config = dict(
    model='audio captioner',
    encoder_kernel_size=5,
    label_smoothing=0.1,
    decoder_width=384,
    decoder_layer_scale_init=1.0,
    residual_init='zero_last',
    max_precond_dim=1536,
    warmup_steps=1580,
)
Rows from block 2 of the text decoder, named by matrix and row number. Each number is 128 + 24 x the weight over its row's rms, rounded and kept within 0 to 255. All counts start at 0. Numbers have three digits each. After the name is the row's rms in percent of the matrix's.
# k: attention key (decoder.blocks.2.attn.k.weight, 192x384), inputs 256-319
k.0 097:101085154123123135137092134118152144154101136123169130128098098125153119096123089105108116099116121135120157153115120143094157102146123129133094105172138156134124153114103133085115138187098121
k.1 096:136165105157112143151140155119115079108108087166142136139140125121095157119132172146180124111087119121132103113076149104088130150120105125164134118131094109100147133128173106119112130127178113
k.2 089:103118106127133134143124136156128115118137167139096167126155111139152101162113123161133163145133116133134149166139131154098113125106137111153114138177093152144107164125133152127132159126134068
k.3 093:117121120131142147165140115100161127136096162122146177125139098109132065130124131136119126140139144104189145125134122134144132157137161106095132126156126103116122106103127123101110117103121150
k.4 096:138096086130102112131090161193109163139128128136110158111123136148169149159100136135113147138104135142128154112131135128119080125150086072121104123065137117128120156142154158080115102138126106
k.5 109:140120126130098105116166114148126178147104151120169113109123143119121092152165119134118102126103136125115132134078122094143161102143115136110167116135151105140122123114166126094132114113150077
k.6 103:157105142092156124116144118122118133099130116112130159143117138127130152107143094112170121141170141135129097106122127119116127178099098137104122127104155125104144117146157136138135143124133119
k.7 102:149135126092117129162150099102154117125175146125103127121158102098123128148148126149117125141086114151125132105104127135149142094137108093135129099101093101143114149100150164137097161148209123
k.8 085:100078159121121076126144126136124134156143115126108096106119123091129131115080105100121118065158125171114159124119144145089101117135173119138132135137172115117139143161108130150153136109133186
k.9 100:101112061161119124135137155126076116142128126167109108133099089128128155099102146093140132119124138186106145140132121122106107079135143130121136166093163123140101130103114120098133142104149155
k.10 097:112110123117142171141100112135103097167139139116166140128144113114113090116136115147140140142166147138123114150143146148107193100142064131112148101116176091127134148164109122122116168128132112
k.11 097:100121088122103096097142125157145109131162150131149129164138169143136107140109105116132104133133105111123146138146122098148109117162118113139119140161135130103131108090139107158120133108168119
k.12 090:155146132125098142101163144135145132099181103170111099153125122070109174121144104106126110126123121098162118134126102096169106139133127106137120095108112085100146178121129123132128127101119149
k.13 095:116147162159161115111078098141138105138138130161101118095129146131139135164117121178134102098126085105158140146154143134127099108117150139126116127096136120089113114146111124155166111132120139
k.14 100:163117158132118167122141131130105118128110102084153137070114124097134124153132106128133128122148085118146163136103091150124169190096141140117121133146143117143110133113126146122172114070137092
k.15 100:113089127165126128115101130118101126105150101132148130137122092126156162124167128094093144143145134102139115149129132108144131143112135148087150167119088107131143135126109141172110145164156160
k.16 090:128147125102145113097126134140123152168144142099104117115103123079137111122122135153093114102140091155134115121103126193161108147105121145118102113120123140111087139119097114120130121124112134
k.17 099:140118120117122173107178093155115058132108125116110100099092098117155154123142091121150135174101122157133117141117142154107095169071115124126115118136114103149100151169143147170146122144123158
k.18 112:129116078111136130103138110119116126119123144138136139148129124087148077098143106137135182136150122131119153129106101136108170177129139128092158133122140151114156133158123070156114144145090079
k.19 095:112131103130112077103115105129109097129181116089141126158166088090117175154137168103139143157131098106119090133104116127144075169117125118138163124141138110063100172112158172123104128130157158
k.20 090:137133098114134127127119099152124145102121149154107137167115136137149108161103089124133130091169090159130135146145117134156127117130166145109123118150102111096127102141116084096159163139128162
k.21 094:139179084132096187135147112142096123122165141082165148139155093143160121119135103129136147120159130084135107138111108148130136101148154115185150140140112110122084097132086140112145126146109139
k.22 094:148074119091155118143181138106082134121101133124106140153099140117191101140157125098097100084154168140110119134140122091198100118101146138110120135124121176129144087110130086140160131169095118
k.23 102:153118151163092140151143128129130138128145096076208144107104140185160129130135156105159102139112174124172129170122139159126119145150130156127144115148107155143140150143147111128086121112081169
k.24 096:130124100142159117144144124077131141118126155153108086166137105090139154105132132072125123144114181140121145106151189129154188166098145106136118122085077130123137133139137134117095101111157117
k.25 090:131172105119095158139184106150130131114170176153083123101113118150146148129113107143125127106128105119129207157095127159098131164114124139155093112161102132135129131118154125093064136127170109
k.26 093:093100101130149124128123126139106095128153111090122152162102139098120108134134139112097174141124117100136155121113133119101133070121168112118094129130153096102119133102136129086126101147113124
k.27 091:109129113132151092153083108112098117154125157102123136143102139146150113120181088122127170153112114120125138135106127116128174145132146149118109165145140122111124131120142133154140130136100139
k.28 097:138095122109113129149089140123114118165162088157124109139105154142102176120155136108152147165121117163132094125153122183125118157108116142125179125120123129147116128142123094156117114082154103
k.29 106:156091127092124096105096099112140119136168120111130142110149115158137125096129142139156121117137163139121132166097117142117188128135096077146157145158112149114163127076123131115145156103136180
k.30 103:121167135091099116123140140068126110131113132102143143145104158128123147088140113122130108125152139155133106115133135121125118128134126132109156100115096137160077129127123150155123118126148120
k.31 100:114124149155128155129110073185116115135122101153157132112105090141128109139088113136099112108117099110134092160152107137136132099141109155176137164111143155111119083145107086144102118133103157
k.32 099:173152146119142125161098099148116143128102125114178134092097146162155111129136195082113139100168168107113177095172131154150149117145100141097112105100142137152164132151098108132143133082073122
k.33 097:126116126149151175169112125136097102110139127116125149145109100156140125122129115146130103174107160115135127124143158098105171149119139115131090129149147130137126132149168173118105125166093165
k.34 094:122124135154082024124143133122153127155096137124156139139122125174108146140164123095135111129120139117141078142139153109117103144086160136103122144135098145129122117138112153149113135173099129
k.35 099:153160137135143116110115140105127178136148148123113152109133127164129126092159129134123093142122116143118128118185109142127113156108153098120130134130154176137103084157158109129126119140110128
k.36 098:119141141096150125163107157140119096160122125109102122117126135119118112147130130121152137088058141176114092115132152115128133114093111115128120117158129142144099102169108129108154147112184118
k.37 097:137101132134128134123154102131137144148170139099131141100142111122099115150100143136141129097140103145123091177139065109116104157142134165142164132105161133108085126136112126175135119086132102
k.38 099:130138123109164142120089168122134102141111097105134141172105122100080103084156088156146118163096130143141137118110163118101107152093137148077103062095142139100168157160106129113105100130111113
k.39 091:108152142087116149137167157141101187137099112120142131123127129141148121174069188178077135149109161089167103113132146133161151132144108129136102155122112153134141143081163108100114128120161099
k.40 100:132151110135124103119139148151156141116106142155111133111124114143172136139144136138112100069152129148092127134154114129129126181153122109152138115160114123124128097149120142173124115135148101
k.41 098:122122153119138163106168093145126121146088065138108139117142098115146124143128177142168108126109091113144153085118112151145126175163152121115097131108163159170147112120172111151120133136169146
k.42 092:148106091139128130137097183112174130093149088146137138135084132147101152121121127138128128161157146161123144147152130135116132135128141121170118172107090102155138091134102136111112128076094162
k.43 104:142130148116118077110164129107146103143101113114148137100105107131138110144150100091127120119145097144104154118127133139140122137161147155097147103143089128139117087133158116147148133113133151
k.44 093:097117137148155125142157099134124131088125165102161131136177096136140131117102098100107114111120053117122139116122145117129173089137087127120093119157110137113096128135133115130067133161123121
k.45 094:170096097084134102152147140098139128128083097148114142161147126152147113101123132145115111119102124087095128115131120104131126127119088092115153149117098158145152123145115163121122167154136081
k.46 098:164132099158084178135117119157116127146080132124159073182117133123147156121160155079150065123115099122132171125136126184131122116134117104103154096053132091091133124108100141129111115123169124
k.47 094:107128094143120106123160076179150139146126109109120118127153155149176131133105097144103121111140167142158100141143109112167093074070146112170114113129137141128147119122114122154153153132090172
k.48 092:108165179144149092107093138160136153163123111169159135113139102153117150087136133099135125164117113068133128134135139132150099114165107137141069116080149145135093154138106118174135134121126135
k.49 088:132127162130173127134111100153121154102135175166095143125136138138173128107095119108128151162136077117107137120116117111149153131156159109108115141106111126134128099099121139162124172149108126
k.50 091:141087106125124128140131134139111173151140117090106166127140089127163079120117137109114179123107123164141157152112080109174120130118185148126120102145171128158130114120118114100160106160129112
k.51 103:130109146099106108090122148144173101107154131104131095120104139115115131128132150146140174108120136157135136125143151102110074126138099104116129085142145121140133188079163132108129136113138106
k.52 098:167132173140087137131121127148136125105145118112165109139158147127122150138152144152130106137110102097113120109119126144114117170132144132161100141168139138121140179121113079126121141103129114
k.53 095:109144131138155128113112104095143080116139131167149119120091122142116150159127152123137127132129087101126114125127129131107134140157107109143099106119143135108139151148101132101129113129131139
k.54 094:108108153110163111115128108125083149101098151097088160082147154103111107144121115084160141125145086119158164078148120161162155159144130132105090101116099133126116151126107132112134081104112098
k.55 099:087146134109120146123132127127098107136144152101112094134137133094165129134085111169095157122138182116151110122104162147077123083152105129105148094149106161114125166151092100127130119114128134
k.56 088:120140147161122126140158094177132127103112110147126128135138152115142170144176159104168132150108120156134161139143171135099088177147124153159130139120135164132161114121175127166127139083117145
k.57 095:167162171166147069098125132165105165105121139136148121134148148130182094107146099089072135145104127091116078124120141097130164062190173115100186118118140121104112127090099143135116110163107143
k.58 100:126173088104116143125099110096127148124136114169103138135103121147138184113125158163145081132105133140147109109151126110111138099113104131122130105148099099097142129097147123110080138126145156
k.59 097:118132119105119127144094120135082090142115138157092164114118105168115123106104095147161168108188120151150165141110095177136099144173192079112140116132100137151133099118169123128135132140116148
k.60 098:156113092148123105166068137085129113126112121116192122104085084143125133156137167116149121165079158092109165104112150161093130129158094100126118138143117105167160116136101141101125156148101114
k.61 097:086134113142129137129155105053097149136109133100159125127141162069125142123115138143124113097115125083115078158147091090133121116100098184163173153162125134100116148079097141155099126144140103
k.62 091:129109105155099145114132144174133168142123154144148105158125107142179159137120092091104103110178098127114096157077123124150094126127178124100134104135142099118158156098100152158131141140137112
k.63 099:088128138140132140154135135158112123109153130115099132097154107103119130110150161114140101150155148105158102143094133131136139121164134107136149149133148152096095118061155138113166142100154147
k.64 109:121145114120100097104150133096060150155136108119129119137120097141159101085149140151143154161148146119122122152131084173157107149123169137148150092135145123106151091123118165157170157116119135
k.65 111:106120129123144112116116129112133155130129144092136133146145145117113141130146147137077109165142077147128138144105123150139135090158146158122113111140149155118130111149097167135129122136130099
k.66 111:118108108129152119119160114181125156085181072117141141118121157147096130117140120138113127151114119141093126075115140111108140114108159107126167110125109073116121097105127158128129144121115165
k.67 117:098120130155145105122097119118110131110130106124131081131124140128102133148152116141155146139112137145151132153128127164171136126138117121127136110207167127117113090120117148166174146146129106
k.68 102:140115178135095127137136131146122146120149094106145145171149113140158140136149153190168141180108140138096121123137122155122127107147144143162100105118116151172099098138106133115086119145134133
k.69 099:141118141167123155125138100135131128090124119191149156121135099108136123142135099149134114119171088101148131079075137114102157107145122067101154105113132140114145137158167102123106188139117105
k.70 105:153122109132114095143153131122078125103149159142134117085144100131165164143105132167085133154161139114094121138131096108153085161143111136128121144166142127111120168148127124161165164097160109
k.71 107:119172161107164134124133136156123153165136166143133138137144135123176082165112204089111127156171146105104130154126178142151114160135131108175123171148146126133134119087121131121124086098151160
k.72 103:146143119163128132102123131106103126139093104100115130174164155148103122143147174141140139130109150110171062131136133180146115113093073086148110124110118153155171122145159105143139127142174119
k.73 096:112131128156167112172101135127111128124164135076089147139104107134111146137064118136162164084144141103112090151102126126134131094101168085094131126146112084116127155128130092150160140164077130
k.74 096:146157127164101128145150094142169100153135139095138113134078146165083131120165153107125125107140150135127125125140151140094128131117162129128106146140172134091117085150110126114166148100160133
k.75 107:150149127120135124151104080110132148160122151130133113140169150130132111141145056161122128123171117145130153087131164160155105109119152060091192113136197139156136155151156130180133125151118113
k.76 102:124108135136089129149121122136080120138119091137126136170189125141134124109136089112190151181118149131108110152157093144126164134130126152095188104137108160113128107129127143131118148154098122
k.77 108:130100099109109123143148147107132124152104154086116137130113160132128131132136113113101118129089117143109119140133111105090122093114131155148069187115129161149133126143119094098134122153141070
k.78 097:175134136135092106162131118123144150146148143140185101147151125148162121112110168134159122131078096077126100133118121128178125102117151141118137098133172110124132157133147124168080144111129089
k.79 111:081164152134129104116098133129159124155142077133151094113112110081114173160146132178129171110092106150150141136158129126138133113117132113154149180122115125111101177110151106105131142138103100
k.80 104:095118153148167109108126141086133170137121149145165128145145124099094127174078130144148142103169129145184123125099106156108119137115155158145108155143130098158119108140100081153112114145121142
k.81 112:098159129131119139096125192105121129140093080128167104157153139142134149143161165123169108108148097135107081112110119104120106112121117148121173074101152105132181111078112155130133183090117140
k.82 104:157122097126104118127143188114121159182119123084158174109118131088154151152143152136162134133111109098146128150128117095135136149142132108163127157188132125120164145121139109137139120108160129
k.83 099:146181119134108099152158111112113074161099181088126130140107103123132155103150165114112110127071131150080124106126104156139131150121189113114134120118141136156100128158104113122085139124115088
k.84 096:119126121140171150102077157122157104113188107163137091137139106139138133104135144161110153091130102169109113180142094125145116160141148131165139121130122124141167111065081123125166165144152123
k.85 097:088121108157144113137087123162131135088123104121124149111107129117145124114136100128130145109091058169147141127137125120190172138157116129105151161131135141110139175106111123152141085132080130
k.86 106:121102127120123154141122128080142140105160107130136139122111103153117183143185144112095137118153151102168111099171165073139139125127157135096138074149130125112139155147148129152134132095147157
k.87 102:159107140137113102092104130139121129144185108133118166139136166145153113071139128154112168115134116040109085088146141096125142164112127119109100153112147137145174113147173080098105122134151139
k.88 103:130120092071147088105122150121109076112121148138069121107128146124130109109067113098122118158098156122125117121113159120126132134117116128092122149132104129111130127165139122133153096138129124
k.89 108:132123098087107124089147123128132095112115131138119144137120111109099137139158156118119152156147106159134051104113066111130086117150139144115145155080111150143112079116136127128139104099129133
k.90 104:151136124181116112130146093085147150125160078071086100115120109102129143121102111087123118145117116147101162127151138157111169130170124146106147128160161106142109105140137134096128106167122158
k.91 107:131085152161151131118137151135118083134108108152098104146129118121134148119109133138148127170085113140114100107125132159110103087089153096123128120141085124117132149132168155097144177155129085
k.92 103:135148074154092133164134151101100116124121134109078096133130096106136113122126135105110149129140071142122170120113125185157096136138125094173132124114109137144100134132120125113136158162139111
k.93 099:108165132087142146115139108108141148148122134152096107167113106142150111140142151125133108109119115173118129123109100155109138106087118132167129108122118173165141116155144104160145101185133152
k.94 112:153126159128137096103156155127132110102111129122149144088092176136075160118188102133113155165100140133132131122153121121125095179147170129190134136083137124146109111164154131138163125097122138
k.95 094:136124166102128099109129134121097131149117085109106125158082135131168153151114130140132131132133135139056100151149134157137106146131123143123113149124100130123099131158117119142160161098159105
k.96 100:069168080119118108135132148046123165139152125151139151133119177133149144116156139127100089111186122109130116101159159159108135122126142132138097139142131135139129117165166142112133101145117129
k.97 095:124137134163086143176109083181076112145127145126130133075178076131129124123147126098135098169162121080121100083126077173138154149153130100132131119139115172144129127155114076111151102119138102
k.98 096:156120147187137118140112148152134133179150129133197122149115145118143120149116131099141127110162105118144169118121158139190146131114141117139118139118154118148128155141147090134138080146162137
k.99 108:128093173138135117139146154128154130129156132114141137103139152117124140113109122162177159149128153165168127155096137142112086133120125147136125106110124156157102148118078146142127140104118153
k.100 114:144125077101154110103099123135163138176089151114102112154112121095106104091137088138134107124134073123121137136127110101155137124075108117095121120121112121139140108149187115123138142120160068
k.101 114:107132126114097146139089129110121111117168125140111084148119100122140142159107130145158115135109099172157157135144120154157102138134125155121116134171106099147094105146110120129108106136143141
k.102 105:125126161088136141138157134134154118110121163138133170112122164116126153185144140157080116120094136197137132142153173129102091128126143123105129163140119170147101107117132134122121124127155138
k.103 104:144125095136111101157134136132106141135179124145159131131113115140153111163109119131079136167111078106151139118115140076125135137131141114137109152143102133137155138135131079113112102154114136
k.104 108:156101172118139132155144108153099130114138155140132129081151112166120111138087124094123131118167149046170153127115106085107155107126102105114097166135162094112139140149107101091129145158111129
k.105 102:164093136109106108108147145070140140148126104134081125081103141129096121121097138126129173099096149119124116172129127162156161166125089135150121154148124129132156118147104143140147111083169103
k.106 107:156124093189131134097174130090103154085126133123151135145109143130142127139098059141110111078130077086116139123122137106133136143124135141120153170134148115106127133129111118144122104147120170
k.107 098:153100134121089105124144146131109152112128155155145115136086146137125141118108123117174111165146125154138123063128121142135145150129105164178096114129174092144138139119126100066138115100103139
k.108 109:148132157108106159068152106136112123108113147124133133143147122106110168129123145109179124119126134167140157139080092102109129101126133143065140152123093112110114097154124180129128125144184140
k.109 101:119087155128173107132137091108128085112124117107157127125098131138114131136102091097153096161131146157144129173096103170111127151128100091108147119113142120150120118099126095128086148127122118
k.110 103:124103159138109124150137136178117176124123115171174144142124154121097142124148129110138151131153120149130096079134167132168144122116149117118089095122148099145108110132135177115125099167106125
k.111 097:142149136151101122122095137096122103131143128134135109108138107141122127130127117110130105139144155135131106136130130152145144145115136145134124099162104118122160147079092143127072168123122116
k.112 095:103131093097165136102148119107179157130153076143151148146102134112123116127098136128136126118173112172101189133159103139151077157096122102140129106154168107139139116085109165151140140139115155
k.113 105:152135115154107120176126113107128130124131166072161151144125111085078161120112083121186138100137176101134123171158128109068152102154133107126106109123139115136109138154156148149111107128132120
k.114 098:186140121126123162132112108167101135131110131136134127163156139143142121117135199179122148139142118101116112104157099093160137133182110123179128135116146152156115092151120101092126154126117149
k.115 096:141099115087107103116165141046144141131119089100094126105130130126125123128118173104134152131133143122098125165127117098080125136167169118155136135175130133128144092127137135128177156128105119
k.116 104:118163117163130129200064132111099144138174119156131154099110137147119143105151155112141144145130121106149129145091138125126128123172125108111070137106114139110122146133102115105103118157114122
k.117 102:103125182108145162088093122157113134147120133166086139149173136110109103108133138115134149145137142138191129139187124123111129096125125101142114142113143097175159142151150158103120123156110169
k.118 097:131168115130166136135113122105084153124134125138135120128147136127138050134095119116134136132129103132143135159114103124115145099133141095104090109093109111113176119135134111109104130128083129
k.119 106:192124115141066143109150144098114137145116146133125138110168105138120125095128089109095106160130086138135161118123117153081139136138145117132124120134138155119122142165114088100103135106164102
k.120 110:120124135144123129149132097118115110150083134124117097146133144137146165137118094123138147142127114113151090127131109133137145137144103084089108144094143115132157131101116107076112158100126114
k.121 101:119164103137119144149150115148159126101131184155097111115123136065151120116123071130144099105150133158104142123112125101121101108110129115097142162150123105118131135117135124129151079127161138
k.122 100:160130113137130120148152144119116118139132147097087164127151135122135147106128100145134101153123154114111114094097137127103126118143168161082113117060140152110142167152130156098145134142091125
k.123 101:130143117161131150163105136061142159116120075150127115138108137095070082118131126120109142128097131099127119130124119135109130133126119098156102148074130124104145097108064088093159139133122118
k.124 105:137154147143111151115153093127119118106081160141158139134134099128110150140133096158130098136129156087099138114117102134137120151106144152101155126112118109093120107122142188114126119131132126
k.125 101:116123102153142096115148098196142168116150105136084146087140128141130099122119149106116124158106117109187135149167144143126142139171142136119143160097124154124139111103110139122138101122143140
k.126 100:134139114152111119116152161118099160127127138113126118123115121161130137165128121112105111118101130126164123115123118141108117130073118140141133097083084152137150136133158114112112075157074135
k.127 093:167122130160132101133132106126158141141096140135151106101105100144161109141110121140143132122123100152149142132110109146131151086123114155105142133088132075163116089101149105091116092151105084
k.128 096:156150156106138088151134128112161131155122135135098144103097123145113134097130130131131143122163136109162126134129129155110084158114142121153118124096097137114115133099129127150156120115128160
k.129 103:140097130149169130099095148138120110111158084143114110181117136163104136139135147131150083117100155141101109126108154116195138137094139148145105135152158136109153129113094082165159169149145148
k.130 104:191126136154105146111129148126113127097132120104103142170131137140123103099155129118126135127116136158131132092114158129149139118104125103115097170109145132146084145120114150125129127094076108
k.131 103:127177181114142164084151124180147105124139123130141136116169149121107099133115132147094107089117135120136139095137101102105149120147168140095089104140134162144102129122128122143167074126163130
k.132 101:164150063130109146163110177115119125158148100131117107122101145100117131160138121082158133100130121130139147136122123076130128109069084104158110075135103145128139088153112138139123117151167135
k.133 108:126121100071122146159080101140099118172121067153139134163156135127154157124113126079135123163156148085135145123120089157160152114139142109106121101132111138097144140118160150112152117107103150
k.134 101:144133144127159098115106139117102120139135125206089121134133126086113132111139127135140139171103182091086112141120110168166131136092131152140146143172159128132144100101136153136187143098144112
k.135 107:132120125086136143085096194114118087131125127127162132152120100129185120151157170122095125071180137111123173159151131116120139120120135120142122137161149129132112139121146093143123134127158124
k.136 099:114127144148157083059148166131093148157125108137104109114145145174139153121131109106132121127145145123126098118138114182140161145116123121187127137117199103157109157146138094160144147121153135
k.137 106:115093141160146113098166167111113121124143130126150132148140164130100131141135186114132081132084116095142136141127089156120143172112101110141140159118136109105133125132079148126129118143115166
k.138 103:126105140110089102131138157093142158127111159143148079118101086111113122116136155158118118115095157145153096124105126144111172151095125181157115131179151090147153054127098132133117098099143100
k.139 090:109104140159164129162163087138132141101099131121110174133118108130110137085152131162143107098155156159140132170081160091114140142137166090130135179170112130081119121124147131142157114120124116
k.140 100:099091141134124140147119131106123137138109097128150097141143133117150085134123141075177134082163117118136095140137112129149091123156162122146129213151162124128080183108133102085124140124121159
k.141 102:117126100118146124173171168117127149150148102113117106130094178117121116153137130086157125118176162153133107122162137139152148106095089121187120139126151119142115107147100138182125134119143101
k.142 094:139130130103132096130076101132130124069107091115159114121127093133109165119080114114139111132116131137106126099128151126131117145157122152112101101119048125118117126146115119126129126140153154
k.143 094:131138133161141159111090167107135181119106069161120121107102099158102117140178110137161144105127133080125146162117128137140100128152100118138127153141126125100091131104171125141133141128134158
k.144 095:115112116125124136105156113186150139133104116090152096159148116100104155122134115171141143121106122136107128111137081149095117154116106154136119116148169122134179090113146119161146184176108161
k.145 092:122161126132098134115143149140165147107129113167114161148097106113098156178139137137120103157097095080131076095126111164106129127124095145148126119137119131161125144130098103134077091136147131
k.146 108:103132118104128152144100152148132155097152120157121124091103132094112133140124137155169142084127112113113165111153152101150151090152125123146160140155096124117125136146131138157137080097102163
k.147 103:147115158147120111137088119091142119131132176131110149095129114108118121153118133133091131069119093092096102160102168080163155173097140105132113164092105081113099112150138143141146115133123132
k.148 090:114126162138058114134098120152091138167155137110140121138109119141151128115114129150132123125100126079145149147136114193139149124161119145130115120113102103110150145109133090122152146159170144
k.149 097:119133136128149137143105128082122167168120139120132135150133154122099171097129135074098081126098158142085110139135189162154094109145118124096122124112149105156158124122116149120120174102151106
k.150 098:122133101073103115126144085158130114151128154115158121126090148142191131115111076093080144129153149117127111140098119162191128124156138135119133138115128154132164122123099148106075147120127124
k.151 097:135170101105123110163126081130104097122098150127109122128128125104090150135177133091108154118142158142115100105125146091116148145133150088121137151146119116137099135094132161122152116105144126
k.152 111:139104089156153115120140130114071117089151154102131137166140114117087164090104131109111121157130146102153153136162131112090161133166142134112150166129144133112110166144165104131169136120134139
k.153 109:127153088089124105148128129137143103110095170110109131126111118134086144109172141127143120125121145148127182158160161064121120144181149139135101136153098102108087151074107150085135114120163101
k.154 095:069119143111132140131134102174120125124137100133134126099111160101144116152164157134103135149108084124166150122107116145139113174100125133124073176110126126121086115098130125134128128101083116
k.155 102:156126111135104161137115163126113145102126138156120117107099118159134131082111097142140118125144092164170132124121088155107132122094135125163059100129139121109121099165092145147104126139095112
k.156 105:098138135190100108125123135086121149133090099089135149173151127125125130112111144096130157134157147142119118107133138160124143148148118145103162135140162130140131144125107135103142111168099117
k.157 099:154104135150121132132133132155146178106127076108101134134077163154130158112096162117069134118123140109156126125098127092164148097114159128097121089124111117129111107127093112155111116152102130
k.158 111:115083117157135097104104117130124086094141102181113100145143131104146150167150118117123095134150159112164129093105133150124117154079103173135178071085128134125146123164130113146154125130098140
k.159 105:110131112114128106125126127144151106143110102105105115113127177120136138126105127103138123106104081128134135154113161134094135134105077103127092136098102101114119138175117128130121149100117147
k.160 104:086115092101128139140165148123088150143109120161111116133089153127132141138106135141097155188122106133147157116159120157158160091106147145101074094144113142143194094145113125154150096137154159
k.161 096:101091131151126099119143136119126105160134142130132146113129152128100122090164121124092166078119118077144140143139117124107068136085087101143135148091115121116095120133092140144120123114133155
k.162 099:133147115140127142092115157159106144116146064097143161114130098143135090116107178124151122132138096110143098127135111070180124192128118079142133214144152085144117191117137105129124102107154148
k.163 102:167171173116137148157105132103118108091140133136122131112158134093125132157136127097102135128118186146116140139134120119079125122115097177174116150111133125149101150110154133143121114133150085
k.164 102:122129119176115154153149082146127137103128120138111109105177153136133135133110107150160133092124156106149121115123176138135137099109118136103119086132118153120155185121124168130153127105120193
k.165 092:139152079140136142111184090098118160115128158141122121130128152136109110183109152138115139138083139161129141135089100131183133119134137125127090124142110099144124128121136148127116128075132099
k.166 091:120121114131097109134144111146137139088117108157126152120146164153128104145158123103084153156139124114111100135098128086154140157133109135134145131142118141125105143117145087128134168122084096
k.167 095:118108130107143088076084136105106085113150105119139113166110146120142124150120119173147133135126111110115150151112146140118145147116117167144166120164120141124118114139146121099160150094138135
k.168 102:126119128117129126140130164169127128130116097127148089123137151140151112130130160167116106105187077137137165144134129141117147146102148123164122144109182131135122096144103111120085171089112132
k.169 097:136149141164130124137120138095164100156112079144137124124142110130128164128194117147116147069124106111169134139102092080124120135119091147137125117133096095093107156098143175136163158087126146
k.170 096:161144113101128130170105163164094131105177115116155164146145111172140090115114104109147136144096111154092140142110134147148107119117116166129115126085137091118132124091109122101070092058109126
k.171 110:117126073100138079113177110092126095122156145127126165125074136124101133107129082124125123141111075077120141130126104147080116134151129141109189060089100167093121121157147135113126141114159170
k.172 103:086169190141128143126125106156171181114166162122117127082131094140134081152106175110119132096145101132144131091126142145128135123139148155116094119140110142140138092129139108095122089136098118
k.173 094:106139096114144149147137146117092126154132113134059125149112129110105143146123148128088156102079150161107131089151099159134171047085122108146093143141141106129131134144111122155151085134132116
k.174 094:114150094155137104143145142146118178149158159146148157142147150109096172151132099164162144120158086134096140172145118125123121130124144083100131123148153143138140102176138106150147154134150120
k.175 094:154099123090146135112100109128077143110106138136126147128157122152129126110154124135122141109130120105127095156085072187146125092169117121122154120117086112120110157094197156132099100176119156
k.176 102:114153121151156156120122113127158103142100131139126108126107141120108132145192131111136106096137112105142110157152122126092107086157105131110120124115107135148138137168131116153126120108097125
k.177 098:111126171179087128148138113117103117084096115134093129136104103106128141154123142130125125116126136137113100099096157166116122164115158154118156098073146124111156154142098132144103142095106092
k.178 102:038116131141089085094113109100102116110106135158089107108150180115136113126099125115109149123128150159174146119107162133161167142146156138145131127135162122137106106115098094143133118152115122
k.179 106:136152130129090139127129139175124097122138087142145105111132120144111097125118126163157144131111143123172130096083109093102148122114139179134112159139142135133117128117133104098114164123121114
k.180 100:153157130145101141127105128170136130091144101122149129092146156121164162089115133107107149146115129165114116133146151134066167123140144115097114167122127137131165080135097157137126089084124124
k.181 091:112116113124102080133169106129126141133144094142125156106137136085150148124143132132107125166128144182166148148149144187115100138090133145117125150122094134137143182128131133126123126100110128
k.182 103:169134168102163111139135139122121127099146170130154105129115113163104149097112100120137124149147108112128130144098120097128098143146099091144127102134113096111140102099121127128108116157108157
k.183 098:073127142136092095105139153157158119106125131150134127108147148124125126128112139115130086093077123124161132134120158096109101141132116155113125151124100097113083121118103124103156110134147104
k.184 096:119136118157127173175119159132141176130150121122116132142129148075097110144128126160111175120085161130128091109126101154140127111107137156161158109145109111149128136104112105124163134160099119
k.185 102:135132104179128080114120077144144104146131120113139165128093092147117159151123118154208137115114078101130120122115124050145127129150124101172151142134112133099128145174147125129123160165091145
k.186 096:155111164138110130094121127104137130147116161115087125083105085109110119104117104149172145123120156110107131148157167109148123135132124110169128166136107109111096123136132138110141123152123095
k.187 104:148129102127113140093148159108133121105076173101109150100100145122142166120160112150097110113123115155140090140142126132145177132124152131156118083105112128128121106095148161135112168163153115
k.188 092:139158157179155132168126109155164133154142096136163138103106110134109172150121119120119138137145093125145131125136107075122113105120123157123121124138136136132140118098128133091146131174136194
k.189 093:158100084142107110084141088148126103121102186113089105120098146096111167127165077138126145129115158147103150161120136132114147144152150123105142127143140094116130121133166127182112158114131076
k.190 103:110140130145120137099096091165111172103136103128159116176187149130154118148123149151162129168116119110150129133123159146102085135113087175103128143130135138144125126094112125144132139092147158
k.191 099:139100140185173143133077141096136091141121145135110055089093132100165125135124098101101129128158084156147135142126106119145104155118117143078108149095139119136120120191135144142164138115100137